config.yaml
horizontal_flip: true
color_jitter: 0.1
cutout: 0.4
layers: 14
width: 192
label_smoothing: 0.05
learning_rate: 0.0016
eps: 1e-10
ema_decay: 0.995
max_steps: 8200
epochs: 74.5
lr_schedule: "linear"
weight_decay: 0.4
Rows from block 8 of a small image classifier, named by matrix and row number. Rows with one number belong to one neuron. Each number is 500 + 25 x the weight over its row's rms, rounded and kept within 0 to 999. All counts start at 0. Numbers have three digits each.
After each neuron's rows are labels from the 100 images, of 14848, where the neuron reaches its largest size: "top examples" is what is common among them. Only what is clearly more common there than usual is listed. The data: capsule endoscopy frames (Kvasir-Capsule). In brackets: how many of the 100, against the usual share in percent.
# u: gMLP up (value half) (model.blocks.8.mixer.u.weight, 384x192), inputs 0-95
# v: gMLP up (gate half) (model.blocks.8.mixer.v.weight, 384x192), inputs 0-95
# out: gMLP down (model.blocks.8.mixer.out.weight, 192x384, transposed), outputs 0-95

u.175:536499477497484491533459449524452466512505501508531498526538544549507534460476478479489464508481490495453491498517525514503538532503505523485520511477487544471473516504524485503499497489529500510532529486521498476506478509513529547510470544444484533500483489531491528491488490557517492506
v.175:502479523501513462497500534524552517490483500503502493534451477460509519495526511473495510528463522489522522522505432488493485486463504533522507484502463469540504486507493510508500453507488493464501516548492501530495506485462478478479512488524514491502449506479497501468517499454519499504
out.175:499483498511471520536491525457512476496473486526480513461447487511493478546556523507538527483522475505442488507496509501498497489526486505527502526539515490474504443500467494483519488490497518522474498503476511499511508492497485483521484442515487483478505485478531498554478526508499515484
top examples: finding: pylorus (32 vs 3.4)

u.1:492504486513476527484540506526489500484528561462446523493467520492514525503504498490499534483554471522475518477505536526492529487512536500485481495527525484500512477497478477535476517491508481474475476517534474480532502519508493475515506489487513453513489492498504474495469529517458508516
v.1:436485534442539513492520519515513520473517506505489504517459470474478527540542513494509486523510479548520493487491498497545466501501498500497507472534509516510516506531520486520534523454462491510465450481538477531498519540458486471507531488511517522486487534500502501536487498477504468455
out.1:505549470493479488509524486495502484486461530488533521485461550509513527482509494488498486478509469511443486546470509498502530476477478506536524481513533488492506471469477487470530468542514531512527487485464508484500511473519482507513486481493433478491456491454521528490551483522483519473
top examples: finding: blood fresh (42 vs 0.9); finding: ileocecal valve (29 vs 8.8)

u.172:477463510481496492520479542550524500514529509520503481520468493499499468460559483491529544462529486511467517469522525534533539508506471532485487440491503488504491510483505491487483519482512495496450500524515479525520512516480520486481497503457510489505461453486531466496484502481486509501
v.172:495513476457495529503487494482499482494526534482489539477517562518504481501501507480483463523502491525478526473490484489525521531480513524498513533482513488496433515509454501510522495474512494551490508446504461501506532494573483490490577489459476501487477511473456525533511530524507537493
out.172:465466480525501476502528519483432467462510508499515488485544466519477505502497506497493466512481485529478512519507468543557519521503508492500503517506483528479526529479487429526516501482515516492512522475506484513530481548548504513490473497510485529537502492504505495473520456507491531496
top examples: finding: angiectasia (79 vs 1.9)

u.249:511526529513455573472490493503499501505539516517482508486441460495494475532512512533495501508520522520487527481526519472488506478494512473476474524479477431493522501512514513507508528447466469495475454480509534500511478497508516497469515489529497479499557527509491483502483503490485484481
v.249:517493504502447502465527497488494477449505477552492510448512489484468463488509535497512501506484467492500540488531537485479508548492479499490402514526523470460518438509495444526469517492505517464517463523468510484477499527518483525508517460511497462535527500504464471495497527491489499532
out.249:476529515502537538518493528497489492546470473473480472523474460533489525526513523529450499560472501525555510518470487472485446492539509430504534510468488450496513517556524482496495546482474514473495515467500526511487499500491512516520473499477489509489499508509512553524525511500485471503
top examples: finding: reduced mucosal view (38 vs 6.2)

u.205:496445513511503498525478470512475525506518512511477508541472490494451492547550488499501510461485499526485489510521494506518498560495508493477556494515447507490515509475516506541532522495474514491500486499565501501509500551476520519478515480480548528529467488553502517504487511493485466478
v.205:477543512517460522485486502527496539514516465520516469469467469531439509525491492508507454524511480511514483487534544467496462462526528449456483475497481501486522501510523479468508499487465514502479512472513475507497502543500521544468534496512493510514531483531509511497507464487487476481
out.205:470558511498493497523494524479502505501537497515524515460551546538503469531507487490485516512502522523505515486462509514512484508517528426497499501491511531442492517513513509480503497472503503509483498477514566523495517519498520501498488499476528494529523503496484510520510511548485520530
top examples: finding: reduced mucosal view (41 vs 6.2)

u.257:513485494448525497525469453466477499457508514497490506531525470498469485516493559497478507530489507528547506453489499523571467567457523499486503483493483490517518550483497522504518522491455506539483485507498542475462533518512542463505522522485493541491495516505499484533500494487532487479
v.257:489513544453511496490470485473489477449487504572510501467510499505451432506512478525510487524475514523421514474558482522496504517512500476502459511559530505453464470515490465502476498493496516517471476472473465498537528509518509527493516478537481556458527526510474487510493505495491521525
out.257:512462476506521524512504512452509484487472479514545490488472464519502518509509552524486533495485500536516493499459495445539462537523511478515436479504512523520498513530512514513518524486504498508493497516506553487479510482485516512497452479488507517476497515566479467574539485483431471503
top examples: finding: angiectasia (40 vs 1.9)

u.199:444504522490519488520505518477506513477480500508487483490464469485454508500575481503514501488522474518500489482515507516512486480493466480468519456517480475510492502479505538478531501484470514530465455492447479511502524528504484462453484480542502523510491491453541450487507501483512498456
v.199:504500490506490467496507502471433497526505450491512496479499514468438501508494516516498527501497490503505478505494530478520490498532510510485471546529509478458518452537462500530473519540485517522457516461505534500483540519523573557502487499501466433477453504559496545468510512496467497525
out.199:522503530479501505539506456442512474488459542537473518476493507496463495493511524500516517460485498518478513514502500502516525510477483473506503528519557530501508471522492464514513471465469502522499468480488500488539517542509484468535512494536435481498541481484503472488530486493515529434
top examples: finding: pylorus (27 vs 3.4)

u.275:553478460498542510516488523524537496479464527477492478481497496512526525515500490471475536487469512492500456497535469465461527460482496516536540457492525527528486499482479557502511464479537510423511517543479514505498479481441467497474508479521492455456476534471490465478519471486480490510
v.275:503436499482479466538495502476470500473521498503447514510492498542460502494570497530494529413530501553517498504549491509525475546503483493489517493507497503485492480480510482519514496516487554530510498482505510495512522538505500505479482469480490502504516468506470486479488502518536497495
out.275:517518505491504432484505525530510470528461527491504488515529508501542465480497488497493521468517503498531524504495501448509542493466506521492519496520496511535446521464521522474500503516505451487512533508499533521518503478486493474512552494508520460505465531490486499483468486485519494561
top examples: finding: pylorus (26 vs 3.4)

u.104:473519569513494486484527492489448491493532496505503491497475503460445536494542479492508487452502477531518534483498497526545485505493497503471475536494496488510492498514529474506549503518433518502502496525508488502532556537529533509504510517481484516526521465469518506516468544506536549457
v.104:492490525489520517481490496527470534530510457530541531549492504473522514508511518521503514559521539495487530477502515490470503454543534530498504507489508488482513496484492482542468546503489489495421495520564446527502501464473550448503492514513535489452539509514510495511476497476457483509
out.104:474479509523538498502481517511517518465517495507489531555506512509488517491529503484494519527476538492502510479510495553496520508539510522443504520500468476481419472465476515514456501472501498507463453512518420496513476530475527510456482538450531510516491488519473476487530519504500504502
top examples: finding: foreign body (33 vs 1.6)

u.247:485536518526502473518550459467500490508515521533498539491484513441500505520531476449534458481467448500507458521499490532529494490490498501504539526514478501502566496463497495480525483525460506492513455507505489474506530494529498545486486514509515521525525467482519477503472541493524563450
v.247:473504519501527494539495469488505515493483516509517524556467480470494505454571481503535499476518487496475455483477470532463522493511490531505511515500523496506526460497483526465501501529451559548437447475502495509505548522497519516524477501494510497508460510498524463534461544479511516471
out.247:491475521522475518458445488536490500523480528514545484512487482459475471497484506549509505477528498517490493531497521503505491462519424531463519515487484498497489554501559524474511533502475459537484478526487519541405505521503499453517526535504486490501484498461524511522533487484534506479
top examples: finding: pylorus (27 vs 3.4)

u.222:470473492488513523526508469514492538482512528501505519542460516478519524483532485471472515474506499509478506520451476509507496508515490489519441491512471522535512508484482508480530473493498525547496445519540552484489508478500487519502503514506520555496513532543508456510471531489516561460
v.222:531523497450497517549459544504476536519467486479543491468504487534517499459509466535470498509501537533444525501515507476438497481487513466479522530469534512464477459557503477482475506467520491485495533490523449550549520483531565535500515485485487491467533512517507507478531534522487496513
out.222:450520503470489511479499492518481482479475488486506500495478519494488531487516531560481531497486480502475512457546527531482501490518471567511554488511493473480520516440489519578491498543499485472464466508503466506460455499507486467478533538484505493514467491502534544464498495509503485518
top examples: finding: foreign body (43 vs 1.6)

u.314:483482507483508515536452519475467482470484483519513518506486481499465516530536494499495481505510493531473423503495494517515479528527519504476494550527448487464475514534500504510551510551466542540458483468515528515535489518489511541487491432507512480494428502508496489554488512504487491504
v.314:516519503510477556505440500497485488500473512449508471467517496520530550512466514493474495534502528482492528522500479462460493472474536518531512521473477544511458554533545499527502462509506483451535527521482543477510453493508464491523506488505511470490446536478469488498496492529528491554
out.314:515467511503472553441486505488493490522487528491431469503516525495513518506472550500498517505505519486488500492539518472456502501511530482474500553492502515480431501516486508533485519497525498488523528511493517469513475488472468493527511493540484479465493510494454497525484527538494524564
top examples: finding: blood fresh (52 vs 0.9)

u.320:507518465458442515541473490527439514521552512483479486510502487520518491463534490524484511485488467529499485484496522487523473501482474518486524468465473535459507555480516470474481484498520540523503473491509506486507475484547484476509534478479509545496476475525489483491517461519523479488
v.320:536500534476518497516503514481508500472511501465503499507477512471515514490523468462485553497493527508498543483486465495456514522485476511535485509477524524499484465528498471534490492491480501461500490558495516525563524509490514455515500456537515502541494512488506471544509558509520510492
out.320:492486527492545530463484484492447517486540455503551524545495457525488518535501510464507459506485484511477493491451476513563487520505536466485468505483452507505514517477497533483569510515482507504513510479509497534464508506504523513487487542467499500499435466469524501472491464517524522477
top examples: finding: pylorus (30 vs 3.4)

u.304:542465474534488527496496478491482515488503493487506477506460501518487527494480555529488550466490497517509484514476492465547505475485478533510505490502486527540501501538556509472510504473469484466500479547517533510476497494459510529536509541480505455494503504511521498480522481506491506447
v.304:481454525529501505461559527520490515506526480524470499484488507490486499539500514488504495494500525512504498488508488469565531494513473483508519486540513519502503444526481503456481523497467510457497490509532515513476558501494524502523498489485517444584521487502491507496487483488483504458
out.304:484502487527492539464482497502470517497493511488499504535513489551515513462496533529497506499507528457433512488505405456480536508512526458488505554529484506535515489478550484552500479533497529498517524518497521476514510512517491517528505493473489500484504488496494455488461482519510494528
top examples: finding: ileocecal valve (86 vs 8.8)

u.40:485489476500511520512472560533493534496513494497496509525500494554527473521552493527498478508521532505469495505510498500507501504512500478502492455506499517493491520529524514481487536460507500512465487506502511511501505477541519465455488487461534534524489508472467450507503501513460488517
v.40:481496505478492502522436468495478500473476501502545506554525461544494499475495487513470519532516524546459465460523519562480495481533511516467513538527461508466509510494512491513510492504524496537507505513470499511543474515482489492491514526478496529472494523530497480530501460515485511526
out.40:521515494520473508515530475495503504500497523472485477438513537464521541508509500519484509513480497468484525530513552513477516511484507491496537523481507498468462528481469489543469448496537497455515514478485477492512451490538472481518527487531480526487457571501504577464561528487515496470
top examples: finding: angiectasia (26 vs 1.9)

u.266:511549491481504497478503494537518508525505500470465507510523469522495516494497502473459496511492515509528472493506532489517488545511503513451510450467486488507483506458525516442534487483497515472538492512475469502474477534512473488503549505450474539491497490493460479513544476503539487498
v.266:463486587492516516518518469466439490501503456527529503513423492437500473490517529494517540489467463500504511496468533513490499469498492490499482512525511479477521479546478498506509545529461496490471496477500531502499538509478534506526484524534508490469507468537556451455484532506473545497
out.266:481484473516508517492521533514522534503557536491476478554474502517542502482512507542496534511528509507523523486480499526539513512509488464480481498461501473517494544529485498493463525464541453499453466499536483502515511450505507470488473467451544483513497529523501502538498562487468471495
top examples: finding: ileocecal valve (55 vs 8.8)

u.19:501505477541503508506506512517490550502491530507474513486462534508518470486537485510516565481509514513468513483507530458474554470557514484487528473491548504463514454502535506491479500475481507486482464449524489473467531514526509520506507467479537474519535498526477461519518540481457517509
v.19:460463510473467453492523524501535489492478482503514513519512532455504473505516519505499476498494492495534525548490496530479476543501469551504497479525472513489484491508534435463499478498507499479498456482473445536484473475464483510501527470489546566524487506484488498506521524475520507500
out.19:485484471456511469479537504488492511480487470548523526479458482557469464508519544489521469518498487535531476473461518470494494487490474446530478415517506488486540481519525482500516520467501489492501494492520515538436490508503502503483493518502516512511561500494514482471491482506493544479
top examples: finding: pylorus (31 vs 3.4)

u.147:540511480484489507541507497444503481525504515528517514498474531463521465507503509482510530470505470494465517494500524524494513527506446489520493495495520448485492526519481496513540517507497467463450485477515492493526475483512521494540494513475508508527470491504544484517493521545482527476
v.147:506454527516524470481531513484495477481484482534488543500473477491440500523512506503475506510508469519500468524533510524542487550506510529508502465518460501519520513472464494513531503480473494487517455498493484496476511514505504517464484489512492511545546514504470528479517520465530479484
out.147:536511474504474518549473500481521476522468485461473506520511457538508506504507483509486490481518513524489484563451448510482498487500474481533528515496525535523567488511484530431468523561478503531506521500492505516499498486504507528510494497508488479470497483494523514533500489519489503494
top examples: finding: blood fresh (30 vs 0.9)

u.17:538476481502502518517468461468489515517553482556533503497521525489475482483550477503516500478485507501443492487509489497532518551522479525480484485496512532475478470490521476489496488472505553509492473479503497499500483524499548495519520491479488541492496488532508467518495476543484512496
v.17:489492512520519484495543512521498499474488525502472525533471487474449529495517535504486480548491453523556500519497498520562477517475543529507481496505461468532509527476498472514546495461458485489489450514498478503511529509519487520452495491480471530534485499487479515522502536459516487464
out.17:508502465525507509508491506473482519543467499510491509517479544517508481487507488474532505499470483488460473530467493459467514458509425515519544517507500532504499500526529520440482531521507492528498497452478523522423506521489488516479530499521530453465454510510523520484514484526466501497
top examples: finding: pylorus (58 vs 3.4)

u.110:470476492505495518449522477492467474478503495538511544480523548472496471541492502487512439544493520471500506539508534480496499522503510506494440551541453525458450508545491481515480530460514521480507478481475520494493489513479499521503479505518503486468526544483468516519508507492467520521
v.110:450486464493471487547474496558490549498523533475478494556507449542524473436498484538508558483538512520509495447486514531518476487521512477513534466447524497514565530485492517460498511502514504528505476529528499511499512507515475490489490515480540496527501480504482467526463487460477502518
out.110:491441450484513467508523526480535487462437496508559495532535507530496517480504532471510503513499493529480488541509456523515518503489513521488514521527479524525513488494523481520505509512498471495478562531510484539460495489466534509504486510513497430506486528508513470461492455471513500493
top examples: finding: ulcer (75 vs 1.6)

u.358:428485504494458490492518476484477505536488534514487485520464488478508506521491481485546478482542474489485513517463492523545457483471540499534480493520498491499498485536519510474493490526490507537497504478498532467509517527507453466509446514513469499493524487452503456516457551486515520512
v.358:541465519486521494470460520504529503501506449532511488515531475510485517495539501523488511490531534523495449507550473465486524507494495476488504501526465508504452433507526492485499513512511541478480508498519456548518503509465501493513519484515507453469505486506503507480527491503503475503
out.358:512500491492503501519486506543531570512473504493496535540503470533533511526514498446491496519514547525542511531466454528509501502519580482490480472466501496515491506486484532453497453523463521512508467511519449508495515503502492494499498513448521513518466472496469434509529489499513514474
top examples: finding: ileocecal valve (51 vs 8.8)

u.48:486476531502501535519485491489469529504523529501480542534483494484469480467594485511495554471509513521471501494525477514494522504525460523492539497496496504497478485471500519521503500483482524539483440504502506529517512531524494466494518448482499519522506467511486490498489530507509494500
v.48:527523470509493496471514510494467485539514497472473497470518523535524512501462499492485497519476500477522498517507507441507467497477530514547519515491512520516499515490577497530512496501500473482516531472528545454509484502529518531498468530472488492567523511516463497485485480560526501542
out.48:532502503521528493508496496486513515546468499521475522549515513515481500449479484467528514499516504470501476523552518475477501497516474498464503502519461495534497464474540538506483518493507514551508527512486527455500525527509518517450489515472477504485542468530459460463461478517499446524
top examples: finding: reduced mucosal view (50 vs 6.2); finding: ileocecal valve (25 vs 8.8)

u.71:510496475528469523489459486526449549479526475515509530514483479518507459508526480507525509505536568535446505488489513520511497463519506477511494479471530514469518481511453543491474530490525510503468516470527509521493485481520530491460512510475504490507490521497474473529468489514461505532
v.71:462443484512491499469520521490522477473508486498454529501532555478511490508518497470505503500523526486517494520497476564544526550516464500515475490498473454506473445450483474492481490528499509500484465525490513492511463508509505482492495472462556515554425471478492467510510535507518481516
out.71:513459469486539483517499493497512528518532460514523498537514461532456516515531481428516498475480463514499492497475455511507495497499493450477517434525460558527500500518527493504517505495498502483525526500547475551484491524468502528489508523486527508488512504511534479423472459513512533489
top examples: finding: pylorus (38 vs 3.4)

u.325:465489551505495516454524510501442499513475490510504494573480488468477510522478531529540467518570506480512502524489537474509478521513512515476489518531459455489446551474496519541526539504494485549441501510493513507491534486523528445514468514497496498473488495480510513549480512506504478509
v.325:557474497497525485539462492504533541516503438540499552485494482494507513493560458500483535488544503496485496494515463502533514474507502486537523486503487523528510453484512525490545467487511514480493512497501488524491487505468487523481531454509510509519506511509525500517470500492531470487
out.325:539474494536488498521516518475512566553494470492515517560472476505525525464530521480476517489541510491483544511446452496473517495540523507510451477497493471541468475521439519506521484520465497486454512525512472497544511490494512509500476506469529505457501501490516456479494545485467510517
top examples: finding: ileocecal valve (46 vs 8.8)

u.116:519468498525537509502494504500441548492524463504501502537459506482497533508524486447498506507492495509473481503517481498506509494523484526530563510492456517495521497453505483515513501532505525440463489514547486516509466503485553539483490487485537503510481500523551519490481479515501485489
v.116:453464491444499501498521525540495523501524544514465532526478502512450508494531486508496494510497507536518498488514491516493492537511526510498505484501485507501506477466505509494483507444485502512495473506557480518521507547487494491435500477469504528530512519536462499524456507465505483490
out.116:475511499493517562501498532476485477527534516467530477475525564566513520468465545521463512533524475513506491507489529444501512489498479485471516516513518498480505494514518479466482537507501475505514510509494485478509499475524487503532522473460481444518488484516481496486526499548483499544
top examples: finding: ulcer (31 vs 1.6)

u.313:467478494512496507501528497498464474505507519492486513482517496514456531436517531483470533465479459511516475466479514523530514508539512537410512505494481521480486471510514504458535521512471521488506476515484486497501537550514484506484515489448516477518501438530492472493491499504498553506
v.313:487547502479526513524452495501508503480506512470476497510487489533506507549505500500528453538524517504479490497554494522487506504485494524502543525489477478470480499490526510496463478515480517528490482430476476502510497531487504488501506491504520509526451520479539517485517506524536440462
out.313:540514448462498461591500509492515510497458485492526503520519492567498488505499501483492525502468485524517490493486529494496455507496522463523511437477519466464482515488476502471512482500489522509506531458495504476490506485492508509485457529437497507506480534521484510489521490532478501500
top examples: finding: ileocecal valve (27 vs 8.8)

u.65:517493483505500485523513529527533488443507471469461491484472513530462531555501543485462482497495452526548510524487482476528475512473510541504522473488495518529505528487537507477523514495477516502548494488501514506460521519488463524512547471495495522539491484496498508499486503487541502465
v.65:491528534508489501532508496473462517456500513516520522487471513455515555516528449462499527500471484524478515517498486524492504473514494529533510514471509529477518506484510501478527463516508513457493495475510505509535478496507511546514490502482545532529463532515517507520468529521516528498
out.65:506505445509504538487479502523503506541509504479475531497513511515573483476506475513517460501517531455461478504502447508512544512537497477521533537472494496505507501529512516473488529518512529467479537491510453534506485491515528530535504468461541509485458510508510484525450481488482477505
top examples: finding: ileocecal valve (58 vs 8.8)

u.319:550554501523492555503453489548500504528501536427514485503507483530545546457471490516449499519482518491496538499474476482485515458482537494485544516441546508519491542527537512495479517499501481493543507504497491475496477491524493497535528517508474508511510495493501498477512497496522482498
v.319:490464479495512480483537538506529502472474464479454502510447497490487471526565520516514514462517489523526448529491515503521490514493469495503520472511495479511478464467495502468495520482520514503468478477506481554471498496470502498482535439517528483480528501501513492514534501487480503460
out.319:462466498512473518504479503432479523485500512585522526505487515495468471510502579492562505466514502509469444485513493504507456517549493530477488520561458478446512461476488484476521493501476521527471472524476498476500498514496508497523434491478513496518502457487483473543497503538502527513
top examples: finding: pylorus (60 vs 3.4); finding: blood fresh (30 vs 0.9)

u.366:506478527467525513527454503540513499505470470494533509509466458502464520507532453483499498500515479529447495456528478512481520490517510473495519476526474467492521499475447521540511514493506513499479536528533481505523512537495525505464507494506547489472500498485548501482465487489484462479
v.366:477472475453507507544506473502478524534506546473486496526501498498488526497515497517470557484517508531510508438494480515533498550471500508478534470499525460523518507476506526525510518495473493523463476532532505469517509544483508429517529493492526479549488508515512474520456503488485483473
out.366:523546525489525527477504508481527481476529502451517506494504513489518561515449515493494444502487499490506513546495462490514494509476494573505502527507485534515503515451483521509473478530477491460514501496472485496485483456498476525519493502512498484507444477472482513463541503524538486508
top examples: finding: angiectasia (42 vs 1.9)

u.212:462507538458477502504517542484510482483472467477488480483453469486488505506548518533505477470513478493509516475508508503519480506480500512493477496490472455509474511466521495506517486512495517506471515489494470530517506517530487458489515486515525528445493462477534479495519505490519493452
v.212:521450453517493530514496481476455498506494501535488489522499506509466506487502514544490556478518514491488470501475504530526478535565494513480520537483488508489530480484487536482509511504514531554482479503520564516466493516513511525513518488478490531529499540586470546589484507492484489504
out.212:455497521481519478536507473480484509486546488511463490536524468506474483481499527519491520529476464520528505489482501517543485509500513453494526507517517500504511507516529446517499507493444508512494479449498500506533498582490493512536519525477499495512501497514525480464509480494502500485
top examples: finding: ileocecal valve (25 vs 8.8)

u.184:518478482508471486502468489550506542539563461564490514527523494550479480464503503490540503484541492482507505473540525500536517493490515495483498462466507491464478501511552480472483507488452537470520495537482468503525510544520491490482505500456487499538506470499467448497518487509493485501
v.184:517495456479464501523451474547502531550513493534491500534500481542500502458506484535518501526567508494497486463539512516516498501505523526503507489441491468481486473479532496490496460499488538514491497486496449509513474568496480491482499477476495503531482469505464460522480482476496457498
out.184:507550488556488536535466514486485477463474538478450479440502510528484484508480547516504514519513495519497486532458508490475487505535503503487497507497512486475457529514469489487495507492480529516491501501480554498452518488480462533495498457518508475498499502478495504541509531470486492497
top examples: finding: ulcer (32 vs 1.6)

u.123:516504510509460498524492481493435505510493498521509524509491502469487504473518508487493526531480474499481492478514523545520519488525458537505519522486485477438515515488451516495517484536504523474484493495524513498523487495506529545503485505448508502525451482521537541473456547533519514506
v.123:448501506504492506470523530448455493475487472513487531505504531489464532525493523498513498532492489520501497526497521519506475518544519539446515546505494502472474479553531455493501528481489497510503513440512487526514482513490542521494504500493533482551492520526493518491486528489494507498
out.123:501512489483514499509516510479551517545477491519459522490501494495492482526510558456515560568455482506553510493487517464510448447526489509496554503529558474511465488539528500483496536499502471512494494478515475504472528494466472516516529485511484497507508524499447502507477483500507501525
top examples: finding: ileocecal valve (29 vs 8.8)

u.321:552512525495503543496468479513452512512510479533538488483466477506439518441529499519487529501498477518460513453519475480532525470504501528507501528482519474493469468532514503516513503465465514483475487511531478529515482569481534507515523478477492471498490481534503507476476487513490487504
v.321:465497515523411493457552508468464510485509494492458472507489503492480507529514558513489456517476490482540523517479513461493451514471492517501482485513469532488517509516510465484488519502484515482504485512489529476480502502543488501519497476510494474557491503489469502480507515522492511483
out.321:493516528537495517515525529571519497486470505499498453482440476466517490525495490512511488524493451489495503526501502489507496453478477464533454497472515481512494535495504512475473469507480521510518506490470521516482554487516482488517484462524503522497493492478541509453519504460519487473
top examples: finding: ileocecal valve (45 vs 8.8); finding: reduced mucosal view (25 vs 6.2)