{
  "arch": "gmlp",
  "model": "image classifier",
  "dataset": "capsule endoscopy frames (Kvasir-Capsule)",
  "train_examples": 42238,
  "image_size": 48,
  "crop_scale_min": 0.5,
  "horizontal_flip": true,
  "translate": 0.12,
  "color_jitter": 0.1,
  "cutout": 0.4,
  "targets": ["finding"],
  "num_classes": 11,
  "norm": "layernorm",
  "mlp_ratio": 4,
  "patch_size": [6, 6],
  "layers": 14,
  "width": 192,
  "label_smoothing": 0.05,
  "loss": "cross_entropy",
  "residual_init": "zero_last",
  "optimizer": "adamw",
  "learning_rate": 0.0016,
  "beta1": 0.9,
  "beta2": 0.999,
  "eps": 1e-10,
  "ema_decay": 0.995,
  "max_steps": 8200,
  "batch_size": 384,
  "epochs": 74.5,
  "lr_schedule": "linear",
  "final_lr_fraction": 0.05,
  "warmup_steps": 1640,
  "weight_decay": 0.4
}
Rows from block 3 of a small image classifier, named by matrix and row number. Rows with one number belong to one neuron. Each number is 500 + 25 x the weight over its row's rms, rounded and kept within 0 to 999. All counts start at 0. Numbers have three digits each.
After each neuron's rows are labels from the 100 images, of 14848, where the neuron reaches its largest size: "responds to" is what is common among them. Only what is clearly more common there than usual is listed. The data: capsule endoscopy frames (Kvasir-Capsule). In brackets: how many of the 100, against the usual share in percent.
# u: gMLP up (value half) (model.blocks.3.mixer.u.weight, 384x192), inputs 128-191
# v: gMLP up (gate half) (model.blocks.3.mixer.v.weight, 384x192), inputs 128-191
# out: gMLP down (model.blocks.3.mixer.out.weight, 192x384, transposed), outputs 128-191

u.261:465475537529472532480534468483506492566517507541480483539495508496476485483501507480497469493479470537456521497468484451479532502500472503514467509483521531505554497482532525538484484486475521
v.261:508553496529470520495491515439522506477497486512538552459525490481510490476495475528491552490504543495480532499477504518530506518524520517507525481465473476477515509509460543462492482515549533
out.261:479541487439519500506490533487517525477510471515507497475500509498453514547500502540448522486475515496545516484543518494521448481446504494504537489526560507533481492525492432491504515540467504
responds to: finding: reduced mucosal view (26 vs 6.2)

u.363:507500517468505496474543499558493520527493531532512484469497532489535466510518504481517501496539500498492476516470517465552473491500512499537512537485505491481456524499505465528508488483456488
v.363:517471506548500509515481495448497487493502445496481494499471492505490499497481468529509527495501485503501579461518461495469482493496493501482480470466489515505524501504535518507472503496496524
out.363:518470464439527465502496523490508511435490509508505505498524527499475485530509533495512526505532527507550480512492497479499500501522483469499536528495534505500482488510474517529511518517499506
responds to: finding: reduced mucosal view (51 vs 6.2)

u.111:475518523516512492525482522497496517494516509517499511483484562570516484541491529505509507506488488521483481466452461414489477500507464503495513514540540486467484485490515493473488512527559542
v.111:497474506553499502503533503508519448515485511512502466553502481467488468476518512505452533509518502537480494475506503497476512535494513492501463480522487526500551465482520496527519478515473438
out.111:499473518503505511514488509514509483540475522481503484555524458467489513490494536479465507505501466528484539492514485525482522518510521513494490469509466502513518487495512503547509474528443479
responds to: finding: ileocecal valve (54 vs 8.8)

u.213:481513507461470506478493500495518505523499541489513498521493495506465477518459511508518475499499500527464508472489499471508530528521477526505504486532538479466530505474513554464502526513508449
v.213:525520490480529473505484506539484500506490516488505477447506492507495532525477497483523500506515485485525476479513545523503472493492533472470532497529482466515448512496501520488476518459525489
out.213:515508487449522490505537493522472492497496512520474500479508521490508496515483504491524487497518492492524472496503538488486478490488515467500469516508518507514511512493488525493500513491500472
responds to: finding: blood fresh (43 vs 0.9)

u.71:477527514485471493512488507479518518469517491546491448493471535485465485532494489518465491471465496509496473508523505485471502498480457520523464488470524508515534494504505498471498487520514477
v.71:504510514524493518488539497533522483495489507547507474540511499513486435503499532501445517518521494542505515490459497465533510535518509482522462524461513518497518477458500480538527453508486508
out.71:500519490483547521477543498542522519503506526524484486510513480507506454528490537484482497503524495512479506500488519433498511545545535494525483538492520535515472507466479501524474486504499531
responds to: finding: ileocecal valve (60 vs 8.8)

u.330:461485491486517525509508545471523526477503543507539481495505507465475459515492473480470496456525520557523503538460495472484493545533527521530483482478475455496520444438499504493543484511491478
v.330:494517483518484504508484543508462458503478532482512515463498490506524467474544461529533570487535541474523470493469483503503505497526518488504527511496461476462551505516457485498517436503511479
out.330:511506501524483499488469488473541518546507457511500490501505491465449536518499540553527523513485488504532530499550481494502501505497505531496554480498508540503503475486441541486478494531467496
responds to: finding: reduced mucosal view (47 vs 6.2); finding: ileocecal valve (34 vs 8.8)

u.207:493482496514497494473480521489489478505494518489511506483492503535460488478506517529540544534495526501510541442469512512503508510505482530505525453471489504499491507503521503477522488490501467
v.207:505517506555503512512483506449508521482518480481532511483515489454516496520474447522489540495484530496513545539525501515549472493506524516526506470458466471509479514511495486439516504518519525
out.207:505468495466500495503511499494538499564512499505488513510503534458484534519501532500528453503498479532503498493536507495470479463456491495524518504506527541509489510470526462543487535501427491
responds to: finding: reduced mucosal view (28 vs 6.2)

u.347:514490528530462495495465508511487488527472525479470500526477483503424449500480539524527462503533523543504520502511509467496544524524491493500487505478519459483488473456529526474512508521486471
v.347:468456504549491572495541494512545509504506490486527493542522474463483479471507544489483519519483481503501488564464508491503508512509497534508468516493522524524534483503499498515536485521510518
out.347:479502487568494547463511488487503519501506500501523506522541512501521502451539533480484519510479520503473518544504486479502562510512492501501459506500535525505506483500494478478541502513509566
responds to: finding: blood fresh (35 vs 0.9); finding: pylorus (26 vs 3.4); finding: ileocecal valve (26 vs 8.8)

u.308:457525528483504512496446562465485514447510544491507524532489480451481481445500521506541517452508532518494495481499489510451506505524498501519451494470532472502542505516479477441518491510489494
v.308:529516502479535474515468507536478484502476505490492480459507492512497528521468486478516492493515479480514473488515541530489480484490531466463519489535498462518476523507506533475473535469536490
out.308:557526488468527480489520498494467510480499500499494507485494503484513533504472458518513498481500519468545514490551528519503474452454505507496499499498498499490503525511506496489501572519505500
responds to: finding: blood fresh (40 vs 0.9)

u.144:442488488491505487497523492500496519518550548513531491461513501522474523503498514463511502500463497511512492498467490511477527534517446539510493507496507497494495506472527496479518481503488470
v.144:522460533529496502481532462550526491505479496508455512562486524503475490498529511503483497531531488546478490493545483509492527519517512500483552497488501536506483460485511529515488501509497481
out.144:504435522501516527491531477512532503515486542522447517529488482480478490467508498490510485506509450523501507522487513460517516517525524503487481486502478553521498495481527541528492489491518463
responds to: finding: ileocecal valve (47 vs 8.8)